python train.py --arch="unet" --dropout=0.05 --residual_init="zero_last"
Rows from block 7, named by matrix and row number. Each number is 128 + 32 x the weight over its row's rms, rounded and kept within 0 to 255. All counts start at 0. Numbers have three digits each. After the name is the row's rms in percent of the matrix's.
# emb: conditioning projection (model.mid.0.emb.weight, 512x192), inputs 0-191
emb.195 043:171130150154139125077220162145130114144131147143104101118126129143102064123146139090179146143164122126084056133158129127116150108141066141096118103071099144145133126139133105163134092119146130122162126119152080096124138131127150106130246116071100130091160136128230141111126119086161212152167142123112076167099151076102163104130139120086077136109176157084201137150134156138121170116108157150101084159057156128100120099164125099089114153151092137147102125140148198118080065114150130109113104152150087092113142169172133075094112110091154180182081181115133126175137127166113107117
emb.196 028:117093120109111077134180125154113137255121133136137154143136141142140105117184156079084135132144093100115130121120072122136135122088127117117149152099090103117151111121132092115143116117095150105110124114113227182166146121104095140132211119090116148128140129130101059095100115109122188103165123159117103118094120091110141119098132118133102107121089100132081137133088120102100147120084109100113121135142255070124128093103131137143116088106105113120132098144105234255100136130165114098135129102079107124145139136099162111142163062111083113137116125121129139082089146130152132113
emb.197 028:084128157168126104115200106118130093208127086166189160076158150142152080134155108122104136147109119117070064106128079172107095109152087116036124151166093146121150105136133142107091100136115117111080093146135117049122086099136090132104255058129166088123114124166113101132086109134149206120100129135164176129143101086152133174121114149119115133156120148109072123115122157104143111104155102135089111118120207103141099110116130103032110063130101130130123126108113196141126112122113144076131111122143120067148153136109134126144180112086072091142108141156125146108153108123141086097
emb.198 141:072124119129123096095140116138124114252118160135129124107135141111137104127164123106092132142147119112194147113116085138164131091145102125226143138086077126080126119113139124107125102135129141132096113135121255255120130113130126121100168183094110126116142099156104095132080123129123139136140139121138104132125123157121142120111151133120107128150077127106084110120138128136114156116129121145109107121098233092114132097131121163217150116139124142122116132103108199255106095122130117115129098138128114100160139116156114107135134082127067090111097141118130150151133117116114129106
emb.199 076:214106160148127177113147137117125119044109127123092125091123123124123116120092120093195150113125130138126106120131156128139129174157105114099138135113170112214135136146148097165135110126117139117182143117130035055128147128130161114122127118119098138110148115133193212105186105101103126131124156128122117161101116127118155139121135128109093117124219122103252133132120143114110132131129144139151105115103027186144115101139126127100129147111128142134105098117144084007102104115114146105137112134146125142106135145170144092104136197135229208160117109123117149191173123140133119173
emb.200 056:136116132119128118077161126143121117228092146114092122097116140123118097111113124096129111168143122144228137122125085154196139104125095110222109145053110127134134136131134116135131085143126146122155116129118223255111122138143176117110165204099107146109167094162163143116120114138105163156155163145135078141122111173100160120093122128104085115137137128099164116123123143134116177113112143164115100129091192097122108085140109196249161131130126142135097106109119151220104103113127143121138081125116105113108110157199133073107150101108140129127084133118115143183152133132127130111
emb.201 039:080136107122165113101161127107099098255123107152136143132117120123138145113216128118108135094146140149112144112099109128127114118111129124121126147142083138055115120117109116102139108138109112119069137116123221191125132119127115102146231152111108104129109160143120083118068107150162193132118135113145125111144136106124094146142118151137136126116095102122051101117136137110084154150140103140096121086120255104145126132125133130109115130146091134128117127139122251241120141130121159119118136141117102101153122129127113137127125105096055116115128131121139148107114109128140121105
emb.202 084:206114150105125164080117139146128113125094133136075109067138132127118091117093109102151136128142128169203156122151144123153125155130109111202129124093178112225128135160140104162137094140109130123171160115168130183093157123143197126094115188106095147117150111116142208127206099111072107118134144127138104126111140182081164142112127127119098129110200106100255128112127135120124155118094161150183104136111118174145103101146107161211130168114171160145089092134154104134108099107125139113138104139142140155105149155158144097088155199145182165122097119119090163190152127139121116173
emb.203 071:215126155129136168116148119137124114011116121130120114089130133123114092117074120093178165117127124133141101120143147138132137150154085125082116117098169122196144135123155101160136096122129129142188147136155006049134156132131166141115126113106126114117155115127194199122198117096113162135151133120131101171112140136115161123119123119106084121126204132077249140137109144131126122129123147132147110133107041172146121101146119126110139157116147143130110120131159095000099093116123126119113122116145129148123143145150137096112151179115208196162110128117120151175156114153116121152
emb.204 221:224116179134136184112138149125130127058105133133090096086123117117118106120082133100184165127128115177123103125147172130132131179141104130113118121116179124219127143167152088176155103120107147133210156124159041066112148121139174125124118126110107136108155106115177217105197104103100127133134147126117110178113143132110158128133112133116099144130213108101240137116115145136130133121123158153161111129114055183145111117147137117117144170116153154137100092143157080035105105110125146124126125133139138143104153163155132105103140200128204203160112118108111133183153122143137108168
emb.205 039:140121186191149089133218143137151124153140121122154128134119120121154117112117133112089156122133096099096030122116109165086124129123126141025113148125106126137131106133145149161130103128131139122123131142118009013121112139142160116097255069131114109112160150150190142160104089142164221164145132107141122171138112064123146150121163113134116098145158125103130140163090156148089143117149125150062145124142138095117107112141112129041115125107065137128100135118111198063109142088094131123110096146134106119161109127104144139128110111104091125197119171121127150150107109112136115103
emb.206 196:082140120144130082084173129148133123227117148128140124089132154130131096116165110102083117139161095135185120107126076147168136074141096107208143126090067114077138134128127130127100091124143129151077112125135230236151127119160139126119196176087118144116141098157137083135073127115132175147149142122151089148133114142113128123112166156111099112136083120098092135135141152141104155110124115153099088125084219076100128086130119167221134118135099136146125133103123204229098097108119112129138075124119098095131109138167128094151135067104070100150084171139137156155141114138103138088
emb.207 113:102143113114112126094118115164153112250114148157164111077123166106141106117186111105041113135143109129190137119123084143154144112145103119189145131099115120134139113135140121113088104160118143150089114138141253255096159118146136154078142155097121125101140094139088114140135115123133123155148140125135092121130124152114153122102157130128107134134080125115138125132123157147127147098122135151143099122090253123116126103147150156211130130154152145145129124095144205255104100114117116103122094138126138110128145113133130111124149117148071081098098161129097142152140118151141121145
emb.208 242:221115174110132191112116153127123129073117144140083107098127128108125105126086129100167161125130124146144121116168168126152135180142107133134122127111191124232131153146157086177147107134108135130204140136164063089106156120126189142130109133111111140119158103103162213110212103110105119135137159116113113166115149143110157122125102123115100147116200123099247145126131144154127134121111167148188114137114066196151112114150133130146154181113177159133124095147170080058111106110131123116112124147141144152112160146146126104098144206138188194163111108102100127182172122160093104186
emb.209 016:139089121118196117175139151100071170072097152162098171148107123107157161053082184129070169122113131140101136135173105094130161143096167169087120130074141121102129092126175125139162167168129142137149120108071133131080140121133169124130101089182133140122105098120104176104084180135074093119115122169203130092133149140093165102135117063091146123115103149112101153097109094098106120135172154141173105085100119119122160104133119068112079106150122148181166089083104057100135153085113092066089103100128110113179107144120109105108120103142144200185100024158079124114168138089133145138
emb.210 023:118091135097119146117117129148093142255138107146139129158135092097214107133166133122075094125155103112065105142134131105089113107164082145116109141101128139120136139164122099101129135149163141126100135111163221179104146126137085104138196098079120123104141119149147120144157138096126134107118160140110106115139129152147110135119167120151131123109127170101179155121113094136094120147147135108117099131127248116134125060122168098148067140129162108146137112098092234231087112117130044095100159117186119094158141126153166105153162091116105131109103130182134120198097134147185126093
emb.211 029:137111158120122120083245146139140136195116145108116155112136143140132072154111112069178149121132117121094072083123123138110176115144065101104142091065131096155144105135160134138141072098117142139157134133123075110119157149130149118108255098088104160152158135179230131093120075084136212086140131164139105130112128082106166118120143128103042098144159160099177121168117149110123134136152165144161086148067174118128098095107128123119117133135110130147104113131118182114077070112143117076144113127155141140146120131187123080128139125086197137151078154131118179113156111151138134109
emb.212 141:098127110125128099089185132152121121255129128127149129132127127126128090131193128095108131126131131128124119125122102130133136092140095126169137116089080137089137115131131122120131096119130131130100124128127253233127123131130132125137238151089116126132134125156142090115082125116146178118139129139131090119115134119132141126125132122109095123144104129102097124123123129127122151135121121125097088129086255091126135094125118133166127118152108130140127133122119249255095095126134121110124118124128094090143124115156136095139121088121102114133089167128135143122130123132131125100
emb.213 026:115126159143115133110126157146154133249120130151153095143165121107105117172196107092114129155133138116114115126131138164113126097140090110127159102091101117139145134098130133113125129088124142123081109113152210141098154127131090143138219126118139120144147137175137108123096121096105160132194126154106070143111177090082122084135163129129113102124121150104105126133136149120166164148089108118130077156092255105133095093139133113112117079146105146089124135093091255250098123132143127114149130128144125127105110076143139131103169132151108107128127140152145139148147103137150104105
emb.214 018:117099101124121130165047124173129123001055155171123118109110141145158133167082109076155122157117092096081084127178140166145165108131122123082160191138122105095152183098080141137060150150129114107113131144145072097101123144110128145128114117100113145095146123162130122094144084152140079078089151101180143073183113100093124167175178110070130146156100096129113086088101138124113102154152106177119184150075134202125110136138119121119133141104095142163104192136123131124106073102100089120130111121171115175112141101127128145159191188142191077102153133103084156125107078094103158148
emb.215 166:085127105118142063110144135139123136236134135109111124136137131138126119130151124117092106144134127106206162122118091127168131074113116119235119131105056125060123132115112129115124119125150133129097117122122255255140133127114144119123172189111126127121130125142115077130061118132125139130149138137137108104129126164118124113115133132127122139132093146122066123126136118121122159124101118119097115119107222069101137105128114171229140130132117124126128128120109193255122120116131127133127113130126109098130111121151129118118118058118066082124104148124121144134125129134086136089
emb.216 172:165137117094140131061162165168133122203123144125143098120134124134125068119172121070138128133152138127165127119154108133151147111135070124205141107063121109167145131133138092143146067128129140149140121125168199215112169149128187136128178177064120122119121102136168147099145091088109150108160135137118059109099149141110172099137136104087069152118155135065197134131127150148129173121092151135138071146061197133126127066154146143213135157165150140176105127112155174212067064140145124084110099139134111101134145133185153068132136131126157148132060165107113142151153135154106108133
emb.217 205:077114113124119097086155123150118104255119142126130117136134133111138102127191116107084121155129130120153138105107084129151133088129098129211136124086087127082121109108130125101130100131131122120086120130122255255105124131120116107117193181095111130121144111151110096127090125117132154124141129122133091114118135142124140120113138108111103132152086149107087105112124136125116162118117134132097095131089252086127124091128109138192134115146117144127110124116108220255100101124132118104107108140123103091140142113164134106116127085118086080115087161115128148135126112122128122100
emb.218 020:080162083108066067129094119144156116204143136173164118100106079147136076099162183106134098100151105093098087109096095069097163124100118125094059123092059135158167113150132122093102165118106127136108115096057143131083147136152116128072178123136114139135112155104108133116167096115139182129104090134113091108130117108160156096151145118106173112108161168125130115122128140167143157117134161150115078175129194152103192093149136090140135161128141084140161110183136231111134100166161126116165117129145135094141209096117204117110102160194178087136082161172144128156173142151122137197
emb.219 252:209128184114136176120123155120134132028125148130104099105137121112117108109092113107172138144124121142125111113151167132123137179123110137101120113123173123205128142146150096161136112131105135132193121142153000016107155123131154130124102098118121120110138115106167207116193115117116114127129151116110121154114142138110144115128106130119111159114198133103231143123115148154124125113120159139160119127119030182140109121158136117091148160124153159143136094137162061000111110124130123124119120156149141143099160123143136111108144192125195188159121113110099118169162127154122102169
emb.220 098:086128143167157052110170128121125108215117147119114120119139136123100117130098123111109128140158100080217123133133113165154127063095116133196098131113044123063130137104120154149141119120150139139101104130122208240156143134126182118104175157116128129106143143154138083135058102138107176153160144103169113142132127160098117107104155147126119135134113149115070121126117134126121162093117108149076116129102206072095121120145098177209130145114083137112122127123106192216119102103123135150124080126134092097142095122164133121131120046083058087165105162121117148175129129132072129073
emb.221 026:125096135180117134118220137113162097181083140148138161125157166103157071103151138127076125120115125130101098088086102139122104115172117140058147140120127105106163134127183134087073095173099138141131089153095096046113128104168096150094235075065116146123152101130154186111170121130160187147152141084163093142134096055176124127112140146109081110177116096096157110148114208153113120099183146158115122117117182104159149151113121103076101107107077160134094105119114218139091177120087157096148106138174142075129140135163119150135154109115103130135142145172099137181162100127167136139
emb.222 016:139115137178153127160094122090098123034138086139107098108159093170104135093109066136140135137119105097103144094157107137120081143160128126092104072133156144103089109152116173131137161149053140132172144151137120132141102124128132094158067112102131116127099105134073102175091128147108010173124168145104087103118119170142141118062172148209093100159143131113124133125167204092118155115128080214208117173171095141144116125173090166146135124153131070107143111089149104094149149149155180140143156133116112152148157158151116161147170188084121156155146164091123122175122110126076149194
emb.223 139:098113118138130087087163128134121117252119142119124121119132132120124104131153118097105127137147117121197148120119098137165138081134102124230124132091074111083130130123127125118131087119137135130091123128128255255128126127123139117115192192100120130119138109157132089128077126112123157129143132123128086129122130163124141125112132128114098128136106138100093120128135128128120157121117118141113084120091229085116126086128116172232139134134123133127119115121118203255099095120133122120114110121118103100146120131166124098123126073118085099130089151123137140153133121135109121090
emb.224 016:132116122168106173171107148177115109026148184146108113119159130135222160128109107099181169069149164106135142102079092069126141118116142170080127127195101102164141159126144167155176153101129086067130114151097137113081113135117149135100066118156105145087134070087137129071161125103131118144115119143147197109149084125144142078128160085145146138146114122163153105118156101155087178107140150157186097127157126150137111139171138100125131120123098120105089186131148079112095174107115159145092095092172168133153139099103085158081184192198109109126098140077139130141113135148153087036
emb.225 069:070124132172146066124187123132115114255137129141154132111133141143131118118153127122076123119154103102153110132114121133118141070141132114126142137102056150065134122123108134136121103139148126132083120127115178170136136136123142128131254123109121125138144119149105081150060110137143211136152138112145132138151152109126112145108155138133130122125090146118053120140127147112095153116140107148068110145130255077113115131128104136118107106130079124115124121114113248236118121107114131133136095129152102103146123129145140111129121063110040075171120176135134153126126111121122116074
emb.226 178:155117132149169099068213154148118122178150139109133124138133121141110060128125131062175151123157118107129100128148116117135148099135064137162124099068103104124133134135130133170139067095145140134139116114151144154164143137131158126171232146062127134131147131146213132090107114081144225112160135137128062152103141133114152123135129132080063143107171149061155150146121140138138176124116136132106061140064176099110121062133124127165122154150097136144123128132143198157066063119140115108106115121131079085142119146199150064135116108088161183190066183115147137147134135154094120095
emb.227 028:067148138111145108149191119147161097255152140149128088120147144121153112120176133104118127129123135135096118160151109154107157110111101092107136115092090159096126145143129153112147088165135111152092131111094180113173145112091125131100245121119103121119118138140087119095093119107189169160151119140161099117160131110172114147095133137103094125134117123128099156112115124162147123110129095125119129108101255123128118105128121103099124102128083103113107144127138255224095121112153153128141115133123106080149104112131123110130097104141089125164115171143148139126130118127137119148
emb.228 119:203120162105118173098125146133124142126111150137075094081135130109128094134095127090176139123142125125209145111154137132185130158151082133203110137088151112211128164135156093155142099138125139134184136146165142173102161122124207138106115171101106141112146099114172193108191122105104113142156166114126089153112126176109167124117119122116086135128205136082251130108136149158118155117100166165188104137101103172134124091164129155203158169114172159142109104136157092121094086116126135117124110155131150147105141143169140088085153177142188180155098108103093129191184122155082131174
emb.229 026:118107148175142147087176079129145125159123108123125116098066145120188091142129113115129145128151141136121039097075114180112144145201070126063138138107149136138187115160159142123144113124124107141167131127113026019130135122113155119119244092117083133104102152172197121152143082138137193134133150095104083149115150047110152147131157137091117132112165120115132115150103164129094126132112142122124085125114148112156104076092157129024103128131102133105170107137116211071085107126101118092137127136139118104138132093159157128121107151128189148165137171146132147169154139088149138150
emb.230 037:162120140145136163127130157144158094016083143152140124100130139107127094098121127116152150122155136110121082113161148143144141157149115129062122122099144113126146161150173121131096079122107138143165113143138005036104151139158163157101134093116110132118108116130186177111176141124094121172161154135112097152169111123135145109085108138128105102129156136091219078128132151145085131119145153152132088139095033162145129111172155141083107139110123144147132114091141081000080106102111121120141094169130116123113157105115148109101155182142219153142111131114097161161171127142160122162
emb.231 119:097130126131120099087157142139129137243126158136115115114150134140137098113175106103109107141152129133200129102125093135161136078130108108226140132095072127075139147126130136116111104129161125125103105135127255255126129146151161115110184172103106136113136118145134101138080131123119159142154161134145090117133117155129133114126151143119105118130096136102098124110153139148104155124111129131103093138097235074115137093146128154230138124135114135149116137110118207255102099127135135121141093139127107098112128144158140100135130075119084110133099145135131144160148135128112145097
emb.232 185:222116177131129192110131147120126129068108146133070109082134129117122104133075137103189154121126128168152118111159158138156131179143101121140125133114178135221123165155155099179147102132118130127205142134152065094121150123142188131117110141110105136126154104116163213110204114106109116145139164120129105177111138147112149132129116137116098127126209120097251139118139148144122136126123159155176110129113065190149112108150121143139156169108159164139109095147149079060102097104123129125133120140140150149108152162146126098101146208142205199169108104119111140193172126147110123177
emb.233 031:183122118126115133116155112153122108182127161121115093084122132115155094146159141093175117127153146135174082112119144143159122129155092110107157112110144146145091145181128076092169100144113119106140137144119157115083153104168128103110238157109107111105153082119194176096183116087111150126121179117139080137146117112111165099102124115102083124149182142065244098109120136119082161126116159142126054126103184122140092087125132108133173090131131171117096124098150182175074069103148115105125114167130115117118149144214141086102139163115220184150084152121118149183197148143080145155
emb.234 016:125148139134135066155094159109146157131154135154171075121072158175146075128118174083103129147095136122176210178100146072175097177125106067143116179080091145177138175073078103173106137169126153157111128152106134096082100161138109128137096169159100139174099148117158124101166143097186106159103127144142139160125163131109116125173191069146117082169125088133142131131116111079138120087211145105186135138142148087145209182116136192136099150136153150165098146140090117145180169166083073113098119130105138158123143135071125093146151086079144118152102112074100130120154103127180149143
emb.235 087:134119110119125090077204153156125112230140130127125111107126131135122066129166138069123134116136129146158117118133106122144145071122076135190130098061082134119142120135125111144129073118128114139111130139149197215117142141134163134142222169065118137120142116158164108116091119091141187117143129125120054131108153123120145121132122093106060130129128129076163142126118152137134155120103130137119072145066238089129121077138121132208122134162117130154095126139140221220065069108149131110107110130122104090140121144181150072132110089103126128144067181118125132155140123149123124107
emb.236 170:206117166132135176129119134118124121015121125136096122096131146114122110123071136112175149128111128144134107127145166133139125185142115130090122128123181129210128144144146103170136114139109125127189140138142005028110137122132157138127099100126117129130157114110164202120200113121123116137126144118125127164123132126118138138124104130129115133124204134112240141125118149141130115128132157145164129127128021196148104130138122120090137154112152151125135096146154057000115119112120122131121131136139150152115146143129127122108144197135194191168126100122115126168154122143121121177
emb.237 129:105110120156122087071200138143108117239127134122135125120137135131129072120171130075118136134141134122152113112118087133157136088139079122184141112071066127096135119120127131137141070126147120126111126123146209220121128140143137114137237167075108135126152114171167110119092128108143200121145153124144074151120130129112133124119135115097075124138108154081112123122133150136112163126124144143088076141076228082129108071128103128176127120144090141141105127125127227231075074115136133109109108128125092093150124136181137072128139080101096117157071173131150162151140121138125127095
emb.238 029:180127140128112138094147172166130119105098129176118087121104122135166077126133145092145102099152146119111095118131115119168141152150083111121120089115175131211116130167148103122137101147111150120132140091159073090117164120113168131129205102083093123158140146111167193120194084103076129140141174115106079154125157111096154128131127111099084105122200107104255156097132153179121128145093162158139095136107136116109113081165137118140114142122127140150128132123167122097051062123107107094144121143150159120140157154206135094050121185106186225159093146135111147179183141128094135165
emb.239 439:069132105109118091097151122149133121255129142136145136138133143133141108122193108113065103131141130119162135118116087122158139074139108113210148127093071122073135125120122127100115108137134123128070106120121255255128124131139129129123185174098123131133120114138110073133072119121144153131138130133128099104128117137134124125129141123120110119133067133114074122125140140133119145130125125126101097136096245081125137094128121148207116108143120127142125143107116210255110109132127111111129113131126108095126128108144133109139138072132065079109090155124131131113131132123128127103
emb.240 147:076131144162157057101186135108133125215128156126130133124161152135110119125145116119104111144144101111183100119121095160158127072119110114179121122105042121035114148103115155137115115129150133123089112134115211222159115137154150114136202149105124137126153146150137078155056116140127183160142144124165100144148106138109095116130158142122119117129097148121062132133138153133102162109134113149066114127106204059089123112148107159181116106115058129116139122120108212204110118117099130151134091142147093076138104125167150114146131052093057098183103165147142157155142123118073150082
emb.241 065:123125115132110113094165118154129116255124142117126123121124134136139070114183129095130134143155135108133113117137114153134127116134095121178120134082101134134155101128117124119142078120155141143146120140128250253107172147138131124098222137079115123090124112148149111099118123100103156124149133127135081128106144110115178104116150120096096151135128129097145120133127132121123153120103143127118084144085252104143119076127140124166142120149128124143118136123139221255086089130139139094127100143122094109143126148177137093131133112114127121102078165119124148158131117147130129122
emb.242 044:098115157199171070144201133122145143139144114130165137122114113123110167089104123119121133101136111120109041116125127184096129129147123127000112116141098147111101106111132133152133141124126121136132132158097023005119113118151129116152246040128141133120161136144151114145088123134146215174165137123174138168127114064109152125123142133145128102109146130134090137145084139114114130129130100117092126133137140110142100136152099112032117101128072106127105112085121215068154139109118157120129096140119085100148106138149146132134128099087092123182174161144141155146115137134150148118
emb.243 159:205123144108132167076143166152125123155090145118081109075145126130137078123127115075167137133139115147172146104154121128167137153148075113213138124072154101189132145148150100159143071118122148134165136108160154186115157124137186121114146190081093141106130099129168189093187102083099133121160157128130075145097143175099165126116127132097080143136196125073237131111145143126117160125100159154164075123074140149137122074139131141213153172135159166141101101124150132155078066101137119089137096135144121127103141148183127078114132171130186180142068135118118155192165135157113114150
emb.244 026:109145073099123100093179140089123094255102159145131100100154084133141117134200155130116124158148137116116071107087109158102116095123117110144135105114123150105152136118140141129114085118116119142094124120134223164174106097129080127105255176147147132130139109123153108132126153122161178140120138163106107149118143100133127118162129122123081119162122126105103119133120108145091126102149151144073104142080255108136145119129120099120137103159135135125087118110128214255092133110133136133134103135128121073151124108147135087126138070110125115098107165122160137152131146125131118109
emb.245 016:140100173114101151099113155168107089101182150080160137118084112111157131121174174115178124182150140127156103142088099079142100121104138085096124121213155120082145064202106092111111144131137137150157094140084093115106153144127113147104148072070130164114125165154072134129167111112097113093103160121144088156132093206179085073143114137126135154137175125078167097151203147070116096093146116149123138133133099119083156065124125181120112139149136146143139157097129147147148126124133161145164178117153178113147140159073090087134095165130135167189178071162027087130125145116113080180
emb.246 074:225124150123113167087156156141113121082122140134098109097126125118139079118120133074182149125139139164141107122165129123156146164144074122123131111098164138224127148142152093168146079139136121146200134141161071100098153127137170124119149158087103138128143099138191196108190114102128146119140147117112080161109117138109154109136118123096063130123183123080255149119133154157117152125095152160190102132086082171145107088142113110135153153122151170153110110139158107066085077112133136117117125139141130131096164151173130079093149182130204204180102144125107123178193121150126120165
emb.247 081:122142146136103120086148133148123119237087153134122115077137153112134099115150099088102098171150109126215133101128088150169135124142102116215138146099103120135135123132150123122118098133146119152119111136134246247117150129156162122080170169094116130083123105160120136119134145119082144151147148107145075139120132167103150125083160146112087125135108133091167128113138154153109153109123156163137096135086220111120124079154120181224151130135123147155108138094139189255094100122117140122124055125141121123118152131179139091119144126133115102104091160148115159187156112133132131132
emb.248 206:223111172119126182111123149122123133068104131125070099084124120114111103134074137101182161129132119160162118123166171131153134174130105136133106126111174129225118157151139102183156105130121132132212148131167069098115158135129200129107108141114114147109155107104167213108197116113086123134136153118122115174112143152102154119119111131115103146120207125097250144109121139148128131113111160158175115136110064186146103114159125138157166183109165150139104097149161072059111105112133143129116117130133140150099141166143133102099136196129194195158112104108105132195162129152107120169
emb.249 026:134154102107156117084161131172151098255129139133122167133118130130133107127219146087104129112115154152109105075101144147142117105175127107107128135091039125153147114119130123119151128146100118184140122142122177176112148098136147140123222097101120127146123148156138121111121112106163173115141135122199103127116126058145107124114145132093131116118087131097133145140103137118128133148132155125112108148114255097105113071153163119095094110173084111126163110132138252221088126091112107111132129102137142109122130129112125121138108135142119145151032148121146116109112100126165136136
emb.250 348:116123144162160094075229135129113120189147150116149135122130116118129075116174125075152169133139117146105070104109105151148136088138074129134145121075083128092128117125151105147131072095115146113126113130112123125137105117148137092169237134070110127143168102149206117103087119087176224131129134126118072174107124091133138134148128142080075128123138126075117139135128159130107160125151139132061072127076184085122110077127127120128124112155068148132129119117118217149072074114123112102109125139127070073137152128185132075135121094077146157197074189120157147122131111138169115079
emb.251 143:094149120112137083096142142152138117233122147124129119105131146126131111117170115105083096134162108134200151109133088127160140084132092125230131120093070123084136137123129123120108103137143139142103117137135255255127140132138146136100165188100120142114118113135118095132088120124116141129147147118144099118122122163112124106116158134125110125140093143102105122113147130146116161116115128141115101132098227087102140099153132169241141139137119135143119131114133192255108109124133120120138091145136109092127127120155137108142134082125071097116092157131117136143138132139093129103
emb.252 027:133131091152094102103162135167123192255115154139126108115149109171151112126207117112106097154114140132065098136096090116110128123159087136156123135110094101103110092139121131115110110080132107156106144126144162153115127103136133081117238131093102157125121123137120129142107144098110166166124103135110082090140106129097128126135139097103087129155120119118102140115151124131095146134134103176120144171132255145144146111100152164141090110141091135109132125116158229255086081104090135133147120178183138118141128163129150146091162109146096117143072116119134129127129085119112136126
emb.253 124:222127149111142152085149171165131119109126133113110100118127105127114076128088129080194140135156121126161127135168156140132162142114082143147114104088150103216137126148124110187143080106127141137185137108172111137139178152126209136128145146089132148105134119123193196085167088089087150105163135137122084141094159137099188103123117120088077166111217131074253149140103133141141160111094148129162083135091103161119110092150127143176135181146160141158104120143167117111083076110154134099108102123127120134124119162175138071131116169104199188150091159091108131163146136173102112143
emb.254 085:231142152090100168092132162156142136122116148132107092083120126117138088117129110081163133123137134156165118100157131132144148152126087114158120121088173126233126145158141099159133086138122130137191116131170126146095171132138192138096115154093106137136134092117152196106198114086104102122149157119135088126113144156101159109129130102103078143119190121081255139115128151161113156117096166159188098134088109184141122093172133122170151167140174150155113114119162098113092084114143126095123086142121137138093163154181145079103146193139196191136087134099096132181159135164112125170
emb.255 016:080092141138128062117091122119158106206167132136106088140131083136118170166136162183127094099068059112173133080091107114148125132130167076142158139102103182105102126108120082108099088170152112141119095111082157119152120106107124159175142128105075137159166079056096132167175131117076120136131124146096109083089174078091067113122125172104115205116140159135153185116114155130127136103126179116134112157102153059096163147169071152162132147157124071138121095128097114134139129116105117193137086160115225122143089145062136170088100153100113078114140131147071100117133154108104081153
emb.256 064:202117144149128183117111123134141132008111132130108131083125135106150125102093115126167137143143136138123106123147156146123128179138123127084129147130186119228134129136152117146122101135121147141179123123128002017104143136131140146098088086133122122109131087130150201126198134123110102122140141117121117174127140118118154127126136140128122124141180115124250134135132140152102120121138156137160118149123021165143121126155140121077141153123149151117117109128151057000108117117122122116126114137144142140110141138139125115117138184136201188120111128127127140177139129142138137157
emb.257 075:200131181132110193121094123135138123051075154133085101092136146116132111124079107118151132147146111130194129137142143164167122179147117122151122141121171110219124159123158116149159121148132133129197125149147087131097149139132189130064080139114117146101142096109144208128198125139061093156143155120140104146127121146112134104111145128126110148136182145104254110106140152156111139098122163165188131142128040188140117127171130173151155151104169160153096125103150043078116106126123143126116086143136157176102147134166142105113154194145180182135119107119110157182160121142120116186
emb.258 029:164101106133119167087152134150123131239098153131104122140150138116168086125115119082133075166162121136175118100137111171147135125101107115189161142085137130124152103137150143150124110124143109155167139141108212255123166159179173105065153121078105132115137112143142153127107080122083116170143147150137118123142131140144159115091165131136079104148111149101210127149135154169126151110116125166117116143087172121145126102156130165165117127174096168120075172094134160255075118118103136096169071144101110134182171142170161144102143138127124106126099149162141186192162117140121135110
emb.259 091:221121158146131195104119125125144137045097136132089103073148132136139114124060123110203128141133110143164128111143156133144138193144114121126126133118180106207139167158147111167126118121129132128198140132142051084118147134156176133110100119121112128123138115127166217110200110113101107146140166130146108158119127158107143136118150160114102130134213123088244125123147145138124133134123162158156118123117029187132135124147124141130137148112140158142111119128137064031106111104114136137144105135154139158112148152170140094110142194133205197161113096141118157193167136127118132165
emb.260 072:186106148142088192120088134099133158045120148128055113110141125121147148134070104126195149146133122141209144126126150155173125191129132123165121151132172129176118152114143119142123131125159150122194134145127095136103127149140175099089040151136113139109151097095130206116182152136055064147138146131143124153114114179126143150093151146117140141133190131134226103097158115130108140132133155143169131135125022169135142144131138181172171138090152140135095131122120025075130132131127155128137098138107151161085129157157139134092119188152179180108137060119114158174144130124112138167
emb.261 054:092103160146106087160105113113129135178111139119092125151133139135117159127061134144082127146143102110249128148124112163153098105106156111157110150150079111090102144087104163110141185123165144129098158139101209232112116143126166115081114124166109156109171154138046084174079125173079080171137137116178164111155116162125124134105143159152156122130071147164051103129118108127117140107134104133103167131166159092092126154134108202202138123107099119113111123102106140226167159142116131158136085127127129146132116129149136167125136084111019066145147111136119151145125113109099151095
emb.262 067:214130153104137159094126173159136112087110137117063100078135119120101088115094129081170137126146120168163119114167153119149127141121098123175107095086185112220131131170130093184148084119126113118177125131159124152114170123123193129111111167088133146128124117139170203094194097089095105120150136115125090133098147163087162112125101114108091154115197110096255134095122155138140157110107169139173093121104079160148103099152117146190153164130175152160109103139157083101085082125141132108117122142142134139116163152172128092103137186122192200163090134114092133173162127165126099152
emb.263 030:156109099158123103121172129124126101225119113134146120131147130165141045110103132058110128146159117094145074101158127167128129126159103122138137113087107102133123107139163117145167085135137097153111140108163173157100154144156192101098241123105109153128142112180158137091141096079078173153113127142149067137116132149161157120100147162080074104129140119106221099102125138103125124153115167143116073162068194108148117077147091130115114092119100132138085115143162206231078054138095158097147083138158106134144152148166159065130128141120146146128110179138133155189162136132140104134
emb.264 032:097142132133098123101164141156113116242135096121153106124159141148150096144185138091106149144143151161140108128137091133165136102176132129146166126086094089100111127131128113100139100141145115124092134126131216216123116133145138099118208122104120124157134127165099124152073142095163188149143133127130110126155104096101100129109139121116083123146086113117091108118138142121128150124123141154105104134081255085135149099117149125163127097110086125144149138106117241255116101124102135123142126118110104088098164109109132104135137104111111107126106157154156148110143163138138155088
emb.265 041:079145096146096076109131099151132112255100116145143138107104129118152111103119143123097129143146093079200128144136120184120145078137136094168133154103080132101121077112121115114128121137148138141101145136131255231135109129124169123101187150117116133114146122173066081137135130147103131151142141132169110136140117116107145124123159123138116141123113133121121127129104135139101159119134112162104125122137240104098126140154100138147113146127111122131109117091071202255111111100098122131131087140140112127172097112154145147118157097115063093144106164133148126176126098112148140119
emb.266 095:081128128127140096136117127103138124198116129134105135103140150120131140118109127135086102146139105101255161127121104175181120091106142111212128161129070125062113145117116161108126133140147134126102122144117234253145115114131174104079138156129114140116139149139090087152069110157090118158144136116178135115150115190120111126083156165147143111142095159146070112115133128118107148108112107148111137113141181078101115135132102210236124127092100114113140119121103160228152134114104125145144088135139122122117108119127120131117125062131048079157125126139114154165136122111072141104